config.yaml
arch: "transformer"
model: "CTC audio transcriber"
dataset: "short read English sentences (LibriTTS-R)"
train_examples: 26041
gain_aug_db: 6
time_shift_ms: 50
n_mels: 64
hop_length: 160
input: "log_mel"
spec_augment: true
win_length: 400
tokenizer: "char"
vocab_size: 32
norm: "layernorm"
norm_position: "pre"
activation: "gelu"
mlp_ratio: 6
head_dim: 16
fused_qkv: false
bias: "all"
qk_norm: true
parallel_block: false
dropout: 0.1
inner_norm: false
moe: "soft"
num_experts: 16
moe_every: 2
expert_mlp_ratio: 0.5
slots_per_expert: 1
shared_expert: false
subsampling: 2
layers: 6
width: 192
positions: "rope"
residual_init: "none"
optimizer: "soap"
beta2: 0.95
lr: 0.0019
beta1: 0.95
shampoo_beta: 0.95
eps: 1e-08
precondition_frequency: 25
max_precond_dim: 1024
one_sided: false
adamw_lr_other_params: 0.001
grad_clip: 1.0
steps: 5000
batch_size: 64
epochs: 12.3
lr_schedule: "cosine"
final_lr_fraction: 0.05
warmup_steps: 500
weight_decay: 0.2
adamw_weight_decay_other_params: 0
Rows from block 2 of a small CTC audio transcriber, named by matrix and row number. Rows with one number belong to one neuron. Each number is 128 + 32 x the weight over its row's rms, rounded and kept within 0 to 255. All counts start at 0.
Before each neuron's rows are labels from the 100 clips, of 14976, where the neuron reaches its highest value: "loudest" is the band of the loudest frequency at the time of the peak. Only what is clearly more common there than usual is listed. The data: short read English sentences (LibriTTS-R). In brackets: how many of the 100.
# fc1: MLP up (model.blocks.2.mlp.fc1.weight, 1152x192), inputs 0-63
# fc2: MLP down (model.blocks.2.mlp.fc2.weight, 192x1152, transposed), outputs 0-63

loudest: 2000 to 4000 Hz (28)
fc1.414 [151 106 102 172 193 107 248 143 183 120 162  91 116 151 120  88 101 145 159  71  98 213 120 115 159 135 112 137 114 155  95 143 119 108 112 147  97 135 115  56 145 171 133 151  90 180 114 166  78 107 139 110 107 124 165 142 122 166 107 135 174 108  95 119]
fc2.414 [107 156 165 171 110 134  47 160 145 151  94 161 146 193 131 135 117  54 111  98 147  98 140 147 195 157 122 154 152 119 130 117 152 220 148 117 143 130 156 138 125 104  89 140 121  86 122 130 187  76  81 186 148 150 108 139 144 121 126 138 189 112 153 177]

loudest: 500 to 1000 Hz (33)
fc1.150 [140 141 163 122  82 131 134 107 134 140  80 119 117 131 121  88 140  76 118 119 117 109 139  89 154 167 114 133 217 133 101  71 127 153 156  97 108 116 173 143 157 176 145 109 102  71 142 124 106 184 122 135  94 117 165 126 152 105 137  90 192 133  99  96]
fc2.150 [119 141  88 168 156 159 121 124 159 130 176 139 124 114 138 208 103 190 144 150 173 157 157 135 122 149 146 121  47 146 153 131 139 117 100 142 123 117 102  90  99 117  82 150 129 153 110 151 163  45 131 140 146 160  88 146 134 135 111 153 148 116 162 142]

loudest: 250 to 500 Hz (34)
fc1.430 [118 114  89 153 103  87 146 142  86 187 202 172  95 171 118 138 145 133 116 158  82 149 177  85 123  61 131 101  91 176 146 126  75 136 154 131 138 165 125 109 152 160  68  94 147 173 108 184 114 166 146 153 141  51 146 138 127 181  77 111 117 143 208 145]
fc2.430 [140 153 124 135 140 118 151 118 147  62  84  95 233 118 121 179  76 142  93 147  78  95 112 120 105 163 168 178  88 180 153 120  97 160 126 160 141 106 149 127 103  89 167 122 121  64 124 125 181 135 129  75 143 128 117 127 130  94 149 128 157 128 112 175]

loudest: 2000 to 4000 Hz (39); 4000 to 8000 Hz (25)
fc1.547 [131  88  57 175 210  88  83 164 130 171  87 161 142 155 144 158 124 128  92 206  83 125 119 151 120  94 127  84  61 147 127 134 131 101 150 150 101 178 137 133 143 130 167  99 146 161  96 113 135 137  48  71 142 139 149 145 174 150 159  82 141 107 159 133]
fc2.547 [ 97 155 135 110 132 126 142 137 133  55 172 178 122 117  82  72 131 123 154  91 202 109 135 109 111 124 140 173 149 170 115 127 157  79 117  85 167  50 113  96 111 190  98 193  42 121 143 116 159  91 138 100 116 175 113 125 121  52 122 147 125 171  80 129]

loudest: 500 to 1000 Hz (36); 250 to 500 Hz (36)
fc1.167 [110 128  80 146 176 148 138 119 162  78 114 122 141 110  84 167  89 130  92 130 177  82 153  88 143  82 113 157  87 149  71 103 185 216 133 179 119 149 127 152 133 129 152  74 108  99  48  92 110  97 168  84  57 143 114 118 143  77 172 131 169 146 113 103]
fc2.167 [134 144 170 155  73 134 165 138 129 140 138 128 127 147 192 143 145 158 162 150 148 174 174 106 180 178 162 101 109 157 135 130 157 128  93  97  93 152  84 134 161 149 100  97 184 101 110 122 159 182 132 128 126 157 165 127  93 110 101 133 128 125 199  88]

loudest: 500 to 1000 Hz (32); 250 to 500 Hz (32)
fc1.0 [135 146 106 188  80 127 138 173 155 122 118  82 101 139 133 148  55 146 171 110 131 127 187 149 117 165 157 182 133 121 101 140 132 158 142 120 132  84  73 154 181 115 130 128 141  88  78 118 134 142 120 118 156 160 168 155 114 153 122 103 159 131 183  85]
fc2.0 [116 187 140 136 100 114 145 135 161 145 116  99 177 143 145 171 141 159  91 132  99 107  92 150 104 133 123 104 175 120 138 155  54 124 100 116 139 159 137 113 143 189 101  91 111 116 124 132 113  80 131 150  68 141 100  85  39 193 100 177 125 118 110 134]

loudest: 250 to 500 Hz (52)
fc1.417 [ 94 154 198 174 125 125 166 126 150 128 185  97 138 143 106 166 167 137 127 104 132  82 145 180 120  83 141  62 102 117 194 142 137 120 140 143 152 124 105 134  95  82 132  85 187 201 150 147 122 110  88 104 101 200 126 121 119 138 142 122 135 133 172 167]
fc2.417 [125 110 140 185 175  76 102 113  82 133 107  99 104 110 193 104  74 159  85 116 135  60 102 184 127 100  86 146 171 152 145 129 127 126 151 201  72 116 145 126 121 111 150 174 132  78 104 143 132 124 181 156 119 178 118 136 153 133 169 168 129  90 145  78]

loudest: 4000 to 8000 Hz (49)
fc1.565 [137 102 123 155 172 151 144 116 118  94 135 149 121 134 160 159 105 112 189 149 145 122  66 169  96 136 111  67  74 147  74 170 133 142 145 113  82 109  57  99 123 125  90 142 105 193  87 145 117 118 146 161 158 134  86 149  82  90 110  97 135  82 113 140]
fc2.565 [103 146 100  97  50 129 120 154 175 150  92 106 117 114 109 107 125 125  84  98  98 172 188 150 191 108  92 166 122 195 142 105 125 160 165 143 142  98 202 155 127 131 151 103 136  79 135 115  95 111 112 128  90 103 196  97 143 177 113 124 135 139 120  72]

loudest: 2000 to 4000 Hz (38)
fc1.652 [129 167 150  80 159 127 161 114 136  97 181  78 129 154 163 192 107 141 140 139 146  85 100 196 123 152 162 170 123 117 146 162 139 117 153 190 133 132 136  80 139 154 128 155 107 161 168 110  98 163 106 145 137 185  95 144 135 129 108 111 100 129 100 127]
fc2.652 [130 140  84 174 130 150  85 151 124 181  92 163 150  99 127 106 145 106 105 139 127 192 192  44 152 155 104 110 134 151 133 144 112 177 146  70 146 101 124 178 140 143 147 118 161 102  91 189 225 131 182 126 151 112 154 114 121 130 168 156 145 140 125 112]

loudest: 1000 to 2000 Hz (32)
fc1.85 [147 150 107 180 111  78 175 123 156 118 110 148 116 163 159 119 113 138 152 114  90  76 178 106 101  97 103  98 164  93  77 166 176  95 144 172  96 170 132 131 165 133 170 172 101 118 130 120 124 130 119 104 187 137  95 159 140 169 108 166 166 109 153 137]
fc2.85 [133 124 133  87 130 138 119 131 131  97 107 160 102  91  70 184 137 119 132 142 188 191 119 109 162 158 178 183 118 157 161 137 133 159 136  62 142 101 111 132  91 133  95  71 155 127  89 163 155  92 163 191 122 134 116 124 149 100 117 100 122 127  98 108]

loudest: 250 to 500 Hz (35)
fc1.751 [150 119  61 142 148 136 184 125 102 107 136  82 135 107 141 111 142 154 139 130 116 130 190 150 135 115 121 118 113 102  85 152 119 133 125 104 189 105 164 160 129 144  99 100 158  70 122 163 180 108 119 104  91 110  61 133 161 147  78 185 134  64 172  93]
fc2.751 [137 154 159 100 148  79 113 158 150  95 154 137 180 132 128 151 178 167 155 112 154  86 109 139 125 149 162 104 194 151 130 136  94 128  74 110  82 183  66 122  94  64 163 111 106 121 175  71 121  66 119 110 147 146 142  93  78  99 125 107 163 183 136 203]

loudest: 500 to 1000 Hz (45)
fc1.670 [116 148  84 117 123 125 102 157 103 151 170 111 189 145 131 125 216 142 114 123 154 137 118 102  89 133 113 134 133 128 119 167 154 122 188 166 103 123 119 134  83  78 122 105 136 180 186 156 149 103 129 157 142 110  68 149 115 111 157 120  77 146  84 138]
fc2.670 [113 135 172 143 153 147 164 123 121 101 151 204  96 101 151  96 102 119 152 177  93 113 124  88 129  99  93 118 101 101 103 167 138 165  38 145  81 192 132  86 168 121 137 195 123 134  99 100 123 141 151 100  93 129 135 134 118 106 133 154 144 115 156 180]

loudest: 250 to 500 Hz (28)
fc1.109 [148 134 130 107 148 143 160 138 122  66 119 191  67 170 118 185 116 128 102  78 111 172 117 110 109 100  65  90  92 125 121 135 131  54 135 108 104 131  81  93 145 174 166 132  83 114 159  99 117 138 147 146  96 101 134  98  79 140  66 104  88 136 149 116]
fc2.109 [124 129 124 157 125  72 154 131 107 223 158 116 104  97 121  89 150 107 137 131  83 127 150 184 130 116 181  94 150  96 154  79 138 173 167 119 123 141 186 136  96 129 114 105 124 146 102 153 168 174  86 165 112 145 119 182 159  84 135 135 121 151 124 101]

loudest: 4000 to 8000 Hz (85)
fc1.145 [109 117 129 124 163 172 118 177 119 123  95 108  86 121 160 161 164 114 169 165 144 120 112 126 142 152 142 102  84 161 161 102 157 106 167 118 173 128  62 152  84 173 188  86  58 113 142 173  85 151 132 117 128 128 103 156 109 138 131 102 117  80 172 164]
fc2.145 [153  51 128 166  88 170 119  44 121 150 157 124 113 131  71 110 128  68 100 157 140 180 104 117 130 124 127 150 154 114 134 172 156 139 188 209 146  99 140 121 107  85 167 125 145 151 189 132 148 137 123 162 109 154 127 119 165 145  83 119  80 137 128 150]

loudest: 250 to 500 Hz (45)
fc1.404 [157 169 136  83 181  68 163 115 123 168 101  87 148 104 135  97 104  95 130 135 130 195 170 114 166 137 132 168 149 140 102 107 148 117  83  91 149 130 176 167 118 174  82  82 136  75 105  78 178  83 127 146 156 109  47 140 159 117 131 189 146  73  86  89]
fc2.404 [137 115 173 160 139  82 166 100 152 112 168 166 178 114 190 116 186 140 168  95 128 109 149 133 142  86 169 120 177 193  85 122 113 163 120 150 157 144 158 145 115 149 141  93 123 120 134 103  77  93 145 104 131 143 199 176  88 163 121 138 109 157  98 199]

loudest: 4000 to 8000 Hz (68)
fc1.163 [159 134  81 114 129 166 121 117  86 147 102 162 194  81 171 108 121 131 105 177  94 160 144 160 195  89 143  62 106 149 114 116  90 124 113 127 125 164  74 149  96 114 135 161 153 166 160 163 123 104 106 122 171 126 112 128 136 122 133  68 117  97 147 185]
fc2.163 [106 102 209 109 148 105 125 121  87  80 162 121 122 166 129  84 139 148  63 158 129 123 132 146 138 130 177  78 129 131  95 147 166 101 168  56 122 168 165 149 106 166 122 150 167 138  95 207 103 135 102 147 165 139 119 104 108  66 101  77 140 136  96 154]

loudest: 500 to 1000 Hz (60)
fc1.498 [115 110 134 127 104 141 167 103 129 126 100 135 113  34 179 125 118 206  92  79  67 134 146 144 129  99 154 144  75  91 150 126 142 160 114 113 133 149 174 120  95 144 151 101 104  70 102  88 105 129 121 140 168 145 157 130  80 121 102 105  84 138 128 153]
fc2.498 [ 94 126 117 113 163 141  86 155  88 132 133 148 166 183 156 103 140 127  71 143 126 127  75 131 108  38 175 126 135 160 161 100  96 113 204 146 143 151 112 112 132 162 123 104 114 142 154 170 141 204 144  91 101 161 150 108 196 143 107 146 151 146 131 104]

loudest: 250 to 500 Hz (40)
fc1.216 [115 178  99 121 114 171 124 176  94 143 107 103 144 132 115 142 131 126 147  93 131 115 124 118  53 119 147 126 152 150  67 106 193 140 119 144 129 116 108 108 125 164 169 137  92  91 100 104 181 109 143 122 116 128 140 118 108 112 139 173 154 132 153  67]
fc2.216 [171 151 155 169  93 109 157 160 136 138 163 168 157 163  73 141 118 150 159 133 129 102 118 161 109  80 136 129 118 141 161  49 105 145 142 127 134 108 147 159  99  82  92  76 116 156 128 137  61 198 139 103 107 135 123 169 151  71 161 111 208 138 169  97]

loudest: 250 to 500 Hz (39)
fc1.515 [119 118 136 127 103 192 121 152 169 137 154 122 163 155 140 154  87 165 146 137 109  91 150 119  74 107 164  97 117 162 114 131  93 143 102 122  82  94 137  82  45 168 103  85 153 105 124 119 202 126 159 140 109 100 173 186 122 169 135 160 132 134 135 155]
fc2.515 [ 93 182 192 133  81  83  91 118 193 142 156  98 117 151 149 146 141  58  86 144 173 122 118 134 126 188 105  80 169  98 190 118 142 149 157 123 141 134  89 208 182 122 112 122 145 156 143 153 152 163 116 168 110  80 114 122 171 111 119 114  97  84 108 108]

loudest: 500 to 1000 Hz (29)
fc1.179 [164 125 145 144 145 151  87  97 118 139 106 137 149 151 166  90 154 145 128 103 202 137  90 157 161  46 122 173 128 153 124 143 122 123 119 105 159 108 109 164 125 113 133 122 164 162 129 170 202 102  88 109 113 106 122 139 100 144  51 133 126 144  85  80]
fc2.179 [ 91  87 118 134 116 189 140 137 105 107 107 159 110 128 126 169 119 146 116 121  90 110  81 150  77 141 128  94  80 103 121 129 175  76 208 145 115 180 122 115  94 146 109  93 101  74 102  98  53 166 117 134 155  92 161 119 217 178 173 120 129 144 171 137]

loudest: 2000 to 4000 Hz (68)
fc1.755 [124 163  98 115 122 186 130 191 123 111 119  76 138 106 101 135 176 133 117 163 147 155 149 126 138 202 141 139 113 146  88 121 124 185 119 194 152  94  68 164 111 211 160 137 112  83 166 109 127 155 112  98 140 141 182 134 134 118 115 241 142 152  39 133]
fc2.755 [131 142 140 194 238 122 120 126 105 127 144 132 202  97 137  82  98 164 140 143 135  99 141 158 139 135 109 136 131 140 121 228 167  90 131 122 161 149 140 176 183 164 108 136 139 143  95 115 150 160 138 143 138 118 107 157 115 172 126  87  99 124 133 147]

loudest: 1000 to 2000 Hz (35)
fc1.691 [143 122 135  95 147 201  94 107 111 129  64  93 122 144 164 138 198 133 149 120 153 113 152 117 114 197 120  75 122 118 118 170 120 176 115 101 133 149  49 103 159 192 200 143 147 105 177 196 152 125 102 122 120 123 122  87 132  92 172  85  96 126 155  74]
fc2.691 [135 128  77 130  76  96 158 110 151 135 113 139 144 164 133 203 124 106  85 147 182 115  67  98 120 123 158 129 159 163 159  87 114 147 129 109 110 164 121 147 109 149 152  30 152 112 109 125 181 116 141 179 137  98 129 156 138 141 171 160 160 210 105 113]

loudest: 4000 to 8000 Hz (47); 2000 to 4000 Hz (29)
fc1.678 [157 152 121  55 148 101 156 127 131 100 111 147 164  85 184 130 148 122  82 146 143 153 128 130 193 113 140  81 139 114 101 159 136 151  58 120 152 148 115 143  84 135 123 149 136 161 133 195  97 112  77 166  99 143 100 132 174 121 142 154 117  94  92 107]
fc2.678 [140  40 179 111 169 115 124 128 110 172 130  87 119 112 111 149 144 126  85 110  85 158 150 143 154 123 113 163 152 130 114 134 175 129 205 133 145 214 138 188 150 102 116 117 180 143 162 211  98 185 143 150 181 153  96 141 119 128 112 135 121 166 149 183]

loudest: 250 to 500 Hz (48)
fc1.41 [102 179 132 139 125 126 145 162  96 173 138 101 108 153 114 151 150  87 122  46 136 171 159 104 190 110 124 132 102 123 142 107 112  93 150 152 146 187 107 170 163 177 143 134 177 134 107  99 101 123 106  49 159 127 101 119 195  98 151 101 105  95 157 110]
fc2.41 [131  58 124 102 123 107 144 144 149 130 132 135 170 108 154  61 145 140 165 188  90  86  86 114 152 198 137 156 129 130 112 131 144 105 123 126 141 132 148 101  93 131 173 130 157  97  92 189 167 126 122 160 107  87  79 110 109 150 137 148 182 162 149  48]

loudest: 2000 to 4000 Hz (27)
fc1.156 [ 74 106 159 177 104 127 156 162  73 161 127 190 148 160 137 148 105 121 152 168 106 119 103 119  96 114  90 125 114 123 119  77 117 134 159 104 102 163 122 132 150 136 154 140 136 138 109  85 116 219 103 123 146 130 149 100 183 122 113 121 144  80 162 136]
fc2.156 [150  92 125 120 129  78 144 129 155 155 174 115 119 116 160 150 133 126 151 100  92 134 164 118 129 138  89 131 133 127  94 177 143 147  85  84 183 117  26  68 110  68 124 127 143 161 141 148 121  72 178  97 161 131  61 160  85  88 143 133 130 172 112 147]

loudest: 500 to 1000 Hz (30)
fc1.224 [ 90 108 183 180 161 145 136 153 140 126 141 157 142  90 133 146 104 191  44 136 162 135 132 133  97 119 131 172 104 138  80 158 127 151 146 159 134 131 124 158 200  89 120  60 144 147 102 101 167 142 105 112 112 100 158 220 153 130 171 128 174  53  74  81]
fc2.224 [139 161  56  66 101 124 100 120 126 162 116 115 137 183 135 115 145 121 133  81 100 152 103 162 156 100  79 127 149 112 162  66 134 110 140 111 151 141 185  73  90 135 156 150  97 125 140 142 133 166 205 179 165  65 153  37 112 111  27 196 100 124 141 184]

loudest: 4000 to 8000 Hz (30)
fc1.551 [180 122  87 193 185 113  72 141 174 113 170 133  92 137 106 135 118 173 113 151 140 150 146 102 109 103 109  70 119 140  89 137 145 161 112 154 134 156 128  82 159 128 127 140 124 144 145 174 141 131 137 156 123 120 145 191 110 179 156 155 144  45 137 101]
fc2.551 [136 110 159 125 123 172 164  62 122 193  71  72 114 114 101 117 143 112  81 110 116 163 122 103 121 146 122 195 124 122 193 140 112 130 149 124 106 108 124 148  80  74 118 132 141 127 137 144 131 123 118 144 143 142 166 162 160 105  53 123 115 188 176 175]

loudest: 250 to 500 Hz (47)
fc1.402 [132 123 162  52 165 223 116 135 102 117 125 141 102 135  92 156 131 148 103 148  85 101 116 136  88 137 123 159 126 127  92 175  83 175 118 166  94 145 143 111 125 161 166 140 149 154 191 168 133 127 138  82 113 141 140 203 161 168 106 125  95  84 169 139]
fc2.402 [111  97 161 147 136 130  46 123 152 154 147 166 152 139  98 112 108 114 102 105 161 147 122 147 118 121  96  90 176 128 150 128 176 115 139 160 147  66 147 107 160 148 148 126 166 124 141 100 122 161 145 137 115 157 144 179 155 164 137 160 161 107  64 119]

loudest: 250 to 500 Hz (40)
fc1.675 [140 165 133 209 119 174 177 161 122  62 126 133 148 116 138 100 135 141  98 183 156 138 115 141 132 160 109 115 127 111  86 148 155  84 131 105 128 114 108 120 137 102 191 115 134 126 166 104 121 109 128 151 170 127 148  82 147  90 141 154 108 100 103 182]
fc2.675 [117 117  84  40  93 123 115 146 127 130 144 133 108 114 115 140 166 109 163  57 142 127 174 129 105  97 152 104 150  84 206 111 123 114 114 158 120 148 141 100 159 182  76 171 161 167 134 147 138 125  97 115 133 104 124 154 120 129 148  84 139 161 129  62]

loudest: 500 to 1000 Hz (52)
fc1.19 [117 127 102 149 121 190 105  82 205  44 100 123 161 144 105 147  78 123 132  86 160 140 129  93  88 122 149 143 153 138 144 102 150  94 163 105 104 141 137 154 120 129 144  66 104 127 171 149 130 131  65 124 108 118  69 121  67 113 133 182  47 178  98 100]
fc2.19 [155 103 152 131 159  95 160 112 120 164 121  91 131 161 168  92 129 149 133 183  79 111 126 121 111  67 152 130 120 120 163 126  91 172  75 133 161 158 137  99 142 129  86 118 106 127  25 116 120 147 132 106 116 146 114 119 210 150 128 112 202  78 148 140]

loudest: 250 to 500 Hz (27)
fc1.710 [146 122  97 136 142 146 124 156  65 180 124 154 136 135 113 145  78 116  73 146 108  85  94 133  93 146 169  84 116 115 112  93 104  79  87 130 133 137 101 149 149 197 117 121 140  75 167 150 126 107 145 131  99 157 179 164 172 113 105 113 115 211 158 137]
fc2.710 [121 164  73 181 106 113 146  94 128 177 131  76 118 174  97 134 143 108 129 124 111 122 113 104 119 124  79 146 183 171  98  98 147 113 198 125 145 145 101 132 114 101 135 146 180 156 144  74 127 180 128  97 145  89 106 104 132 149  91 150 135  86 142  62]

loudest: 4000 to 8000 Hz (27)
fc1.517 [170 153 101  70 113 129 140 177 125 103 119  98 124 156 143 139 121 166 106 116 110  73 143 139 124 123  91 134 175 159 147 139  75  91 110 148 137 134 126 137 160 138 138 107 167 151 104  92 115 142  94 151 202 140 116  65 132 165 180 100 206 145 120  74]
fc2.517 [148 159 153 174 111 185 133 138 175 146 118 139 102 150  88 124 112 126 132 149 158 102  99 132 154 104  94 110 132 142 113 107 169 141 126 176 123 194 107 119  79 129 175 134 115  71 145 112 138 131 110 153 105 135 124 186 121 120  97  95 103  95 182 185]

loudest: 500 to 1000 Hz (28)
fc1.104 [138 179 146 131 113 138 147 143  80 116 110 115 133 142 113  95 154 129 119  85 106 150 116 149 150  75 177  93 151 138 123 161 112 149 215 112  68 135 136 150 100  71 106  80 174 153 149 180 137  79  92  93  69 179 126 138  93 128 109 157 151 150 110 185]
fc2.104 [137 131 107 160 130 112 101 181 153  99 161 156 113 125  73 153  46 113 178 160 104 160 109 141 109 153 155 170  46 184 141 117 123 101 108 151 154 140 155  75 129 195 111 229 105  88 159 128 102 156 165 150 142 145 134  99 195 144 158 172 152 110 145 144]

loudest: 500 to 1000 Hz (30); 4000 to 8000 Hz (28)
fc1.564 [136 102 115 170 126 157 116 143 161 111 116 189 147  76 162 128 131 168 160 132  91 172 130 149  89 137 133 127 118 101  90 145 201 162 121 169 127  94 140  36  95  96 120 126 109 118 135 127 124 125  99 130 133 114 158 115 110 206 138 101 170  85 111  70]
fc2.564 [134 168 160 102 107 168 165  71 109 178 175 132 111 179  90 135 125  39 133 158 163 123 120 110 111 145 151 147 172  98 134 158 112 145 115  92 145 180 123 151 196 162 104 132 150  97  97  62 149 135 188 112 140 147 109 146 145  61 143 153  93 178 174 135]

loudest: 250 to 500 Hz (46)
fc1.690 [170 134 131 155 104 184  95 106 126 108 134 146 132 166 163  97 149  96 128 163  84  71 198 155 139 168 122 100 110  72 157 140 136 126 162 120 145  38 101  74  71 164 114 142 131 119  93 134 101 172 182 155 139 108 149 181  55 139 102 166 120 171  86  88]
fc2.690 [ 72 133 116 119 219 124 168 135 125 138 143 123 129  89 132 138  99 143 139  96 151 123 120 107 127 102 125 126 159 167 131 131 123 149  87 130 163 166 204 141 159 114 190 177 120  99 121  99 139  71  59  96 124 140  58 135 176 148 106 126 135  55 117 143]

loudest: 250 to 500 Hz (54)
fc1.442 [125 168 127 118 146 116 145 145 118  89 136 101 112 182 111 123 113 174 151 144 136  99  92  99 130 203  63 125 129 148 179  62  76 134 110  86 122 226 135 130 178 135 157 126 223 133 110 128  85 188 115  95 101 204 177 159 151 131 105 112  63 117  99  73]
fc2.442 [165 161 141 170 137 120  70 162 118 108 121 130 110 130  86  87 192 171 121 104 144 154 169 115 173 126 134 121 121 133  69 156 178  96 109 169 134 127 154  78 133  87 133 140 124 125 106 142 147  94 130 103 137  95  99  97  69 103 112  61 143 193 191 138]

loudest: 1000 to 2000 Hz (35)
fc1.620 [136 123 149 125  70 131  86 181 119 144 172 126 119 165  95 148  90 112 169 134 172 145 169 130 105 111 120 110  54 179 162 144 161 104 170  89 100 134 128 123 107 200 129 147 151  83 120 189 134 162 129 114 122 120 178 124 144  60 195 103 117 101 159 127]
fc2.620 [187 148 185 124 156 184  96 110  92 170 129 152 112  86 153 100  77 147 122 195 116 192 105 109 163 149 124 193 131  99 135 133  52 136 111  79 172 164  75 142  81 167 165 107  62 136  90  85 134 138 197 131 154 125 107 155 107 130 155 208  60 148 163 126]

loudest: 250 to 500 Hz (62)
fc1.477 [141 163 131 147 122 124 115 117 103  68 192 129 151 107 173  98 181 160 181 150 145  73 102 165 118  88 138 109 210 120 106 137 189 122 117  84  71  98 104  76 121  95  88 165 119 156  84  96 117  84 123  95 172 138 150 108 139 103 193 110 150 115 101 153]
fc2.477 [156 111  85 168 138  95 128 147 135 149 169 113 116  99  80 102 136  88  92 136 178 106 114 104 154  65 206 159 153 103 149 128 112 142 137 143 180  76 170 131 145 109 126 152 126 117 144 135 131 166 137 176  57 118  90 172 111 180 155 170 130  80 152 105]

loudest: 500 to 1000 Hz (35)
fc1.380 [ 83 150  97 142 137 115  81 174  93 167 119 158  88 155 185  97 140 146 107 178  98 131 128 161 109 106 151 139 134 153  91 145 167 170  86 145 156 135  91 132  74 143 103  79 123 183 123  91 172 166 157 100  84  75 129 111 127 165 102 110 146 107  75 131]
fc2.380 [162 112 143 102 154 148 162 108 188 110 135 105 159  67  65 167 109  64 131  55 142 133 169 102 129 166 158 119  98 111 152 146 106 100 169 138 137 171 148 145 176 153 152 179  76  97 133 135  68 134 114 127 151 174 101 178 108  99 129 149 147 131 167  85]

loudest: 2000 to 4000 Hz (34)
fc1.682 [ 93 117 174 126 139 111 156 181 115 160  93 194  92 148 125  93 115 163 167 176 101  99 131 117 118 134 113 130 138 126 142 150 141 160  58 154 188 132 164 104 132 129 207 145 129 169 126  85 148 159  98 121  92 143 121 114 111 119  88  33  99 147 132 105]
fc2.682 [125 192 135 164 154 147 120  85 156 159 121 112 128  97 150  76 145 102 143  98 155 124 210 155 150 105 152  92 132 128 116  79 145  79 138  64 111 136  62 127 154 161 135 169 116 129 145  99 111  96 150 119 135 120  73 185 177 185 176 153 158 164  81 147]

loudest: 250 to 500 Hz (57)
fc1.708 [171 215 143  93 124 141 152 117 154 136 182  86 158 132 106 104  76  90 166  64 141 161 154 151 162 131 158  87 110 199 156 155  87  89 141  97 143 144  99 104 123 154  87 110 131 159 112  81 143 113 179 134  55 158 152 128 128 145 131 100 130 106  69 176]
fc2.708 [ 89  95 142 115 124  88 101 174 141 132 168 152 159 138 150 165 149 106 124 107  98 121 186 145 123 175 161 141 136  24 151  42 133 182 129 112 121 158 139 182 147  86 166 146 123 147 115 134 114 141 125 186 206 126 145 122 152 141 177 103 117 139 168 117]

loudest: 2000 to 4000 Hz (40)
fc1.172 [126 108 153 159 120 145 163 124 124 116 127  94 116 189  89 178 114 111 112 119 106 160 123 149 160 160 142 134 159 175  99 108 118 182 179 142 120  56  87 138 140 184 175 124 135 139 129  80 116 172 170 109  95 123 130 166  98 142  58 151 131  65 139  64]
fc2.172 [129 131 112 124 197  79 122  60 157 140 124 121 162 172 133 121 146 106 149  87 166 121 110 122 115 128 123 153 140  78 123 190 166 193 112 158  98 128 159  86 162  95 119 154  98 166 178  73 119 143 108 158 159 116 144  86 168 148 154 105 124 110 129 123]

loudest: 4000 to 8000 Hz (31)
fc1.183 [132 178 116 130 185 184 180 148 114  84 132 169 117  93 143 118 120 138 120  74 120 169  94 140  65  85 102  73 108 118 138 104 112 138 125 130 184 102 108 115 137 136 131 171 119 125 140 198  60  75 172 111 111 158 121  92  95 116 153 108 117 131 135 150]
fc2.183 [ 82 170  89 122 134 144 128  99 126 149 122 134 105 135 181 149 147 156 127 163 125  62 160 138 126 145 107 138 127 139 118 128  57 165 141 121 138 147 108 117 122 138 156 108 116  99 143 178 123 166 100 135 148 198 152 143  97 127 100  68 135 140 104 114]

loudest: 2000 to 4000 Hz (72)
fc1.704 [103  94  93 158 157 134 191 162 118 146  87 127 109 160 127 169 109 161 131 222 113  96 105 149 105 108 104 104  76 107 107 126 111 139 140 112 128 131 166 125 139 200 173 123 114 133  56  93 118 190 107  89 195 123 110 150 146 122  84 154 130 120 161 130]
fc2.704 [132 131 130 110 186 140 112 128  88 111 158 184 100 114 150  95  99 107 165 141 120 152 135 105 165 169 143 222 135 140  74 184 101 165  72  80 120 112  39  98 140  99  94 178 142 114 150 118 180 125 142 114 125 134 111 122 148 103 173 124 138 168 128 149]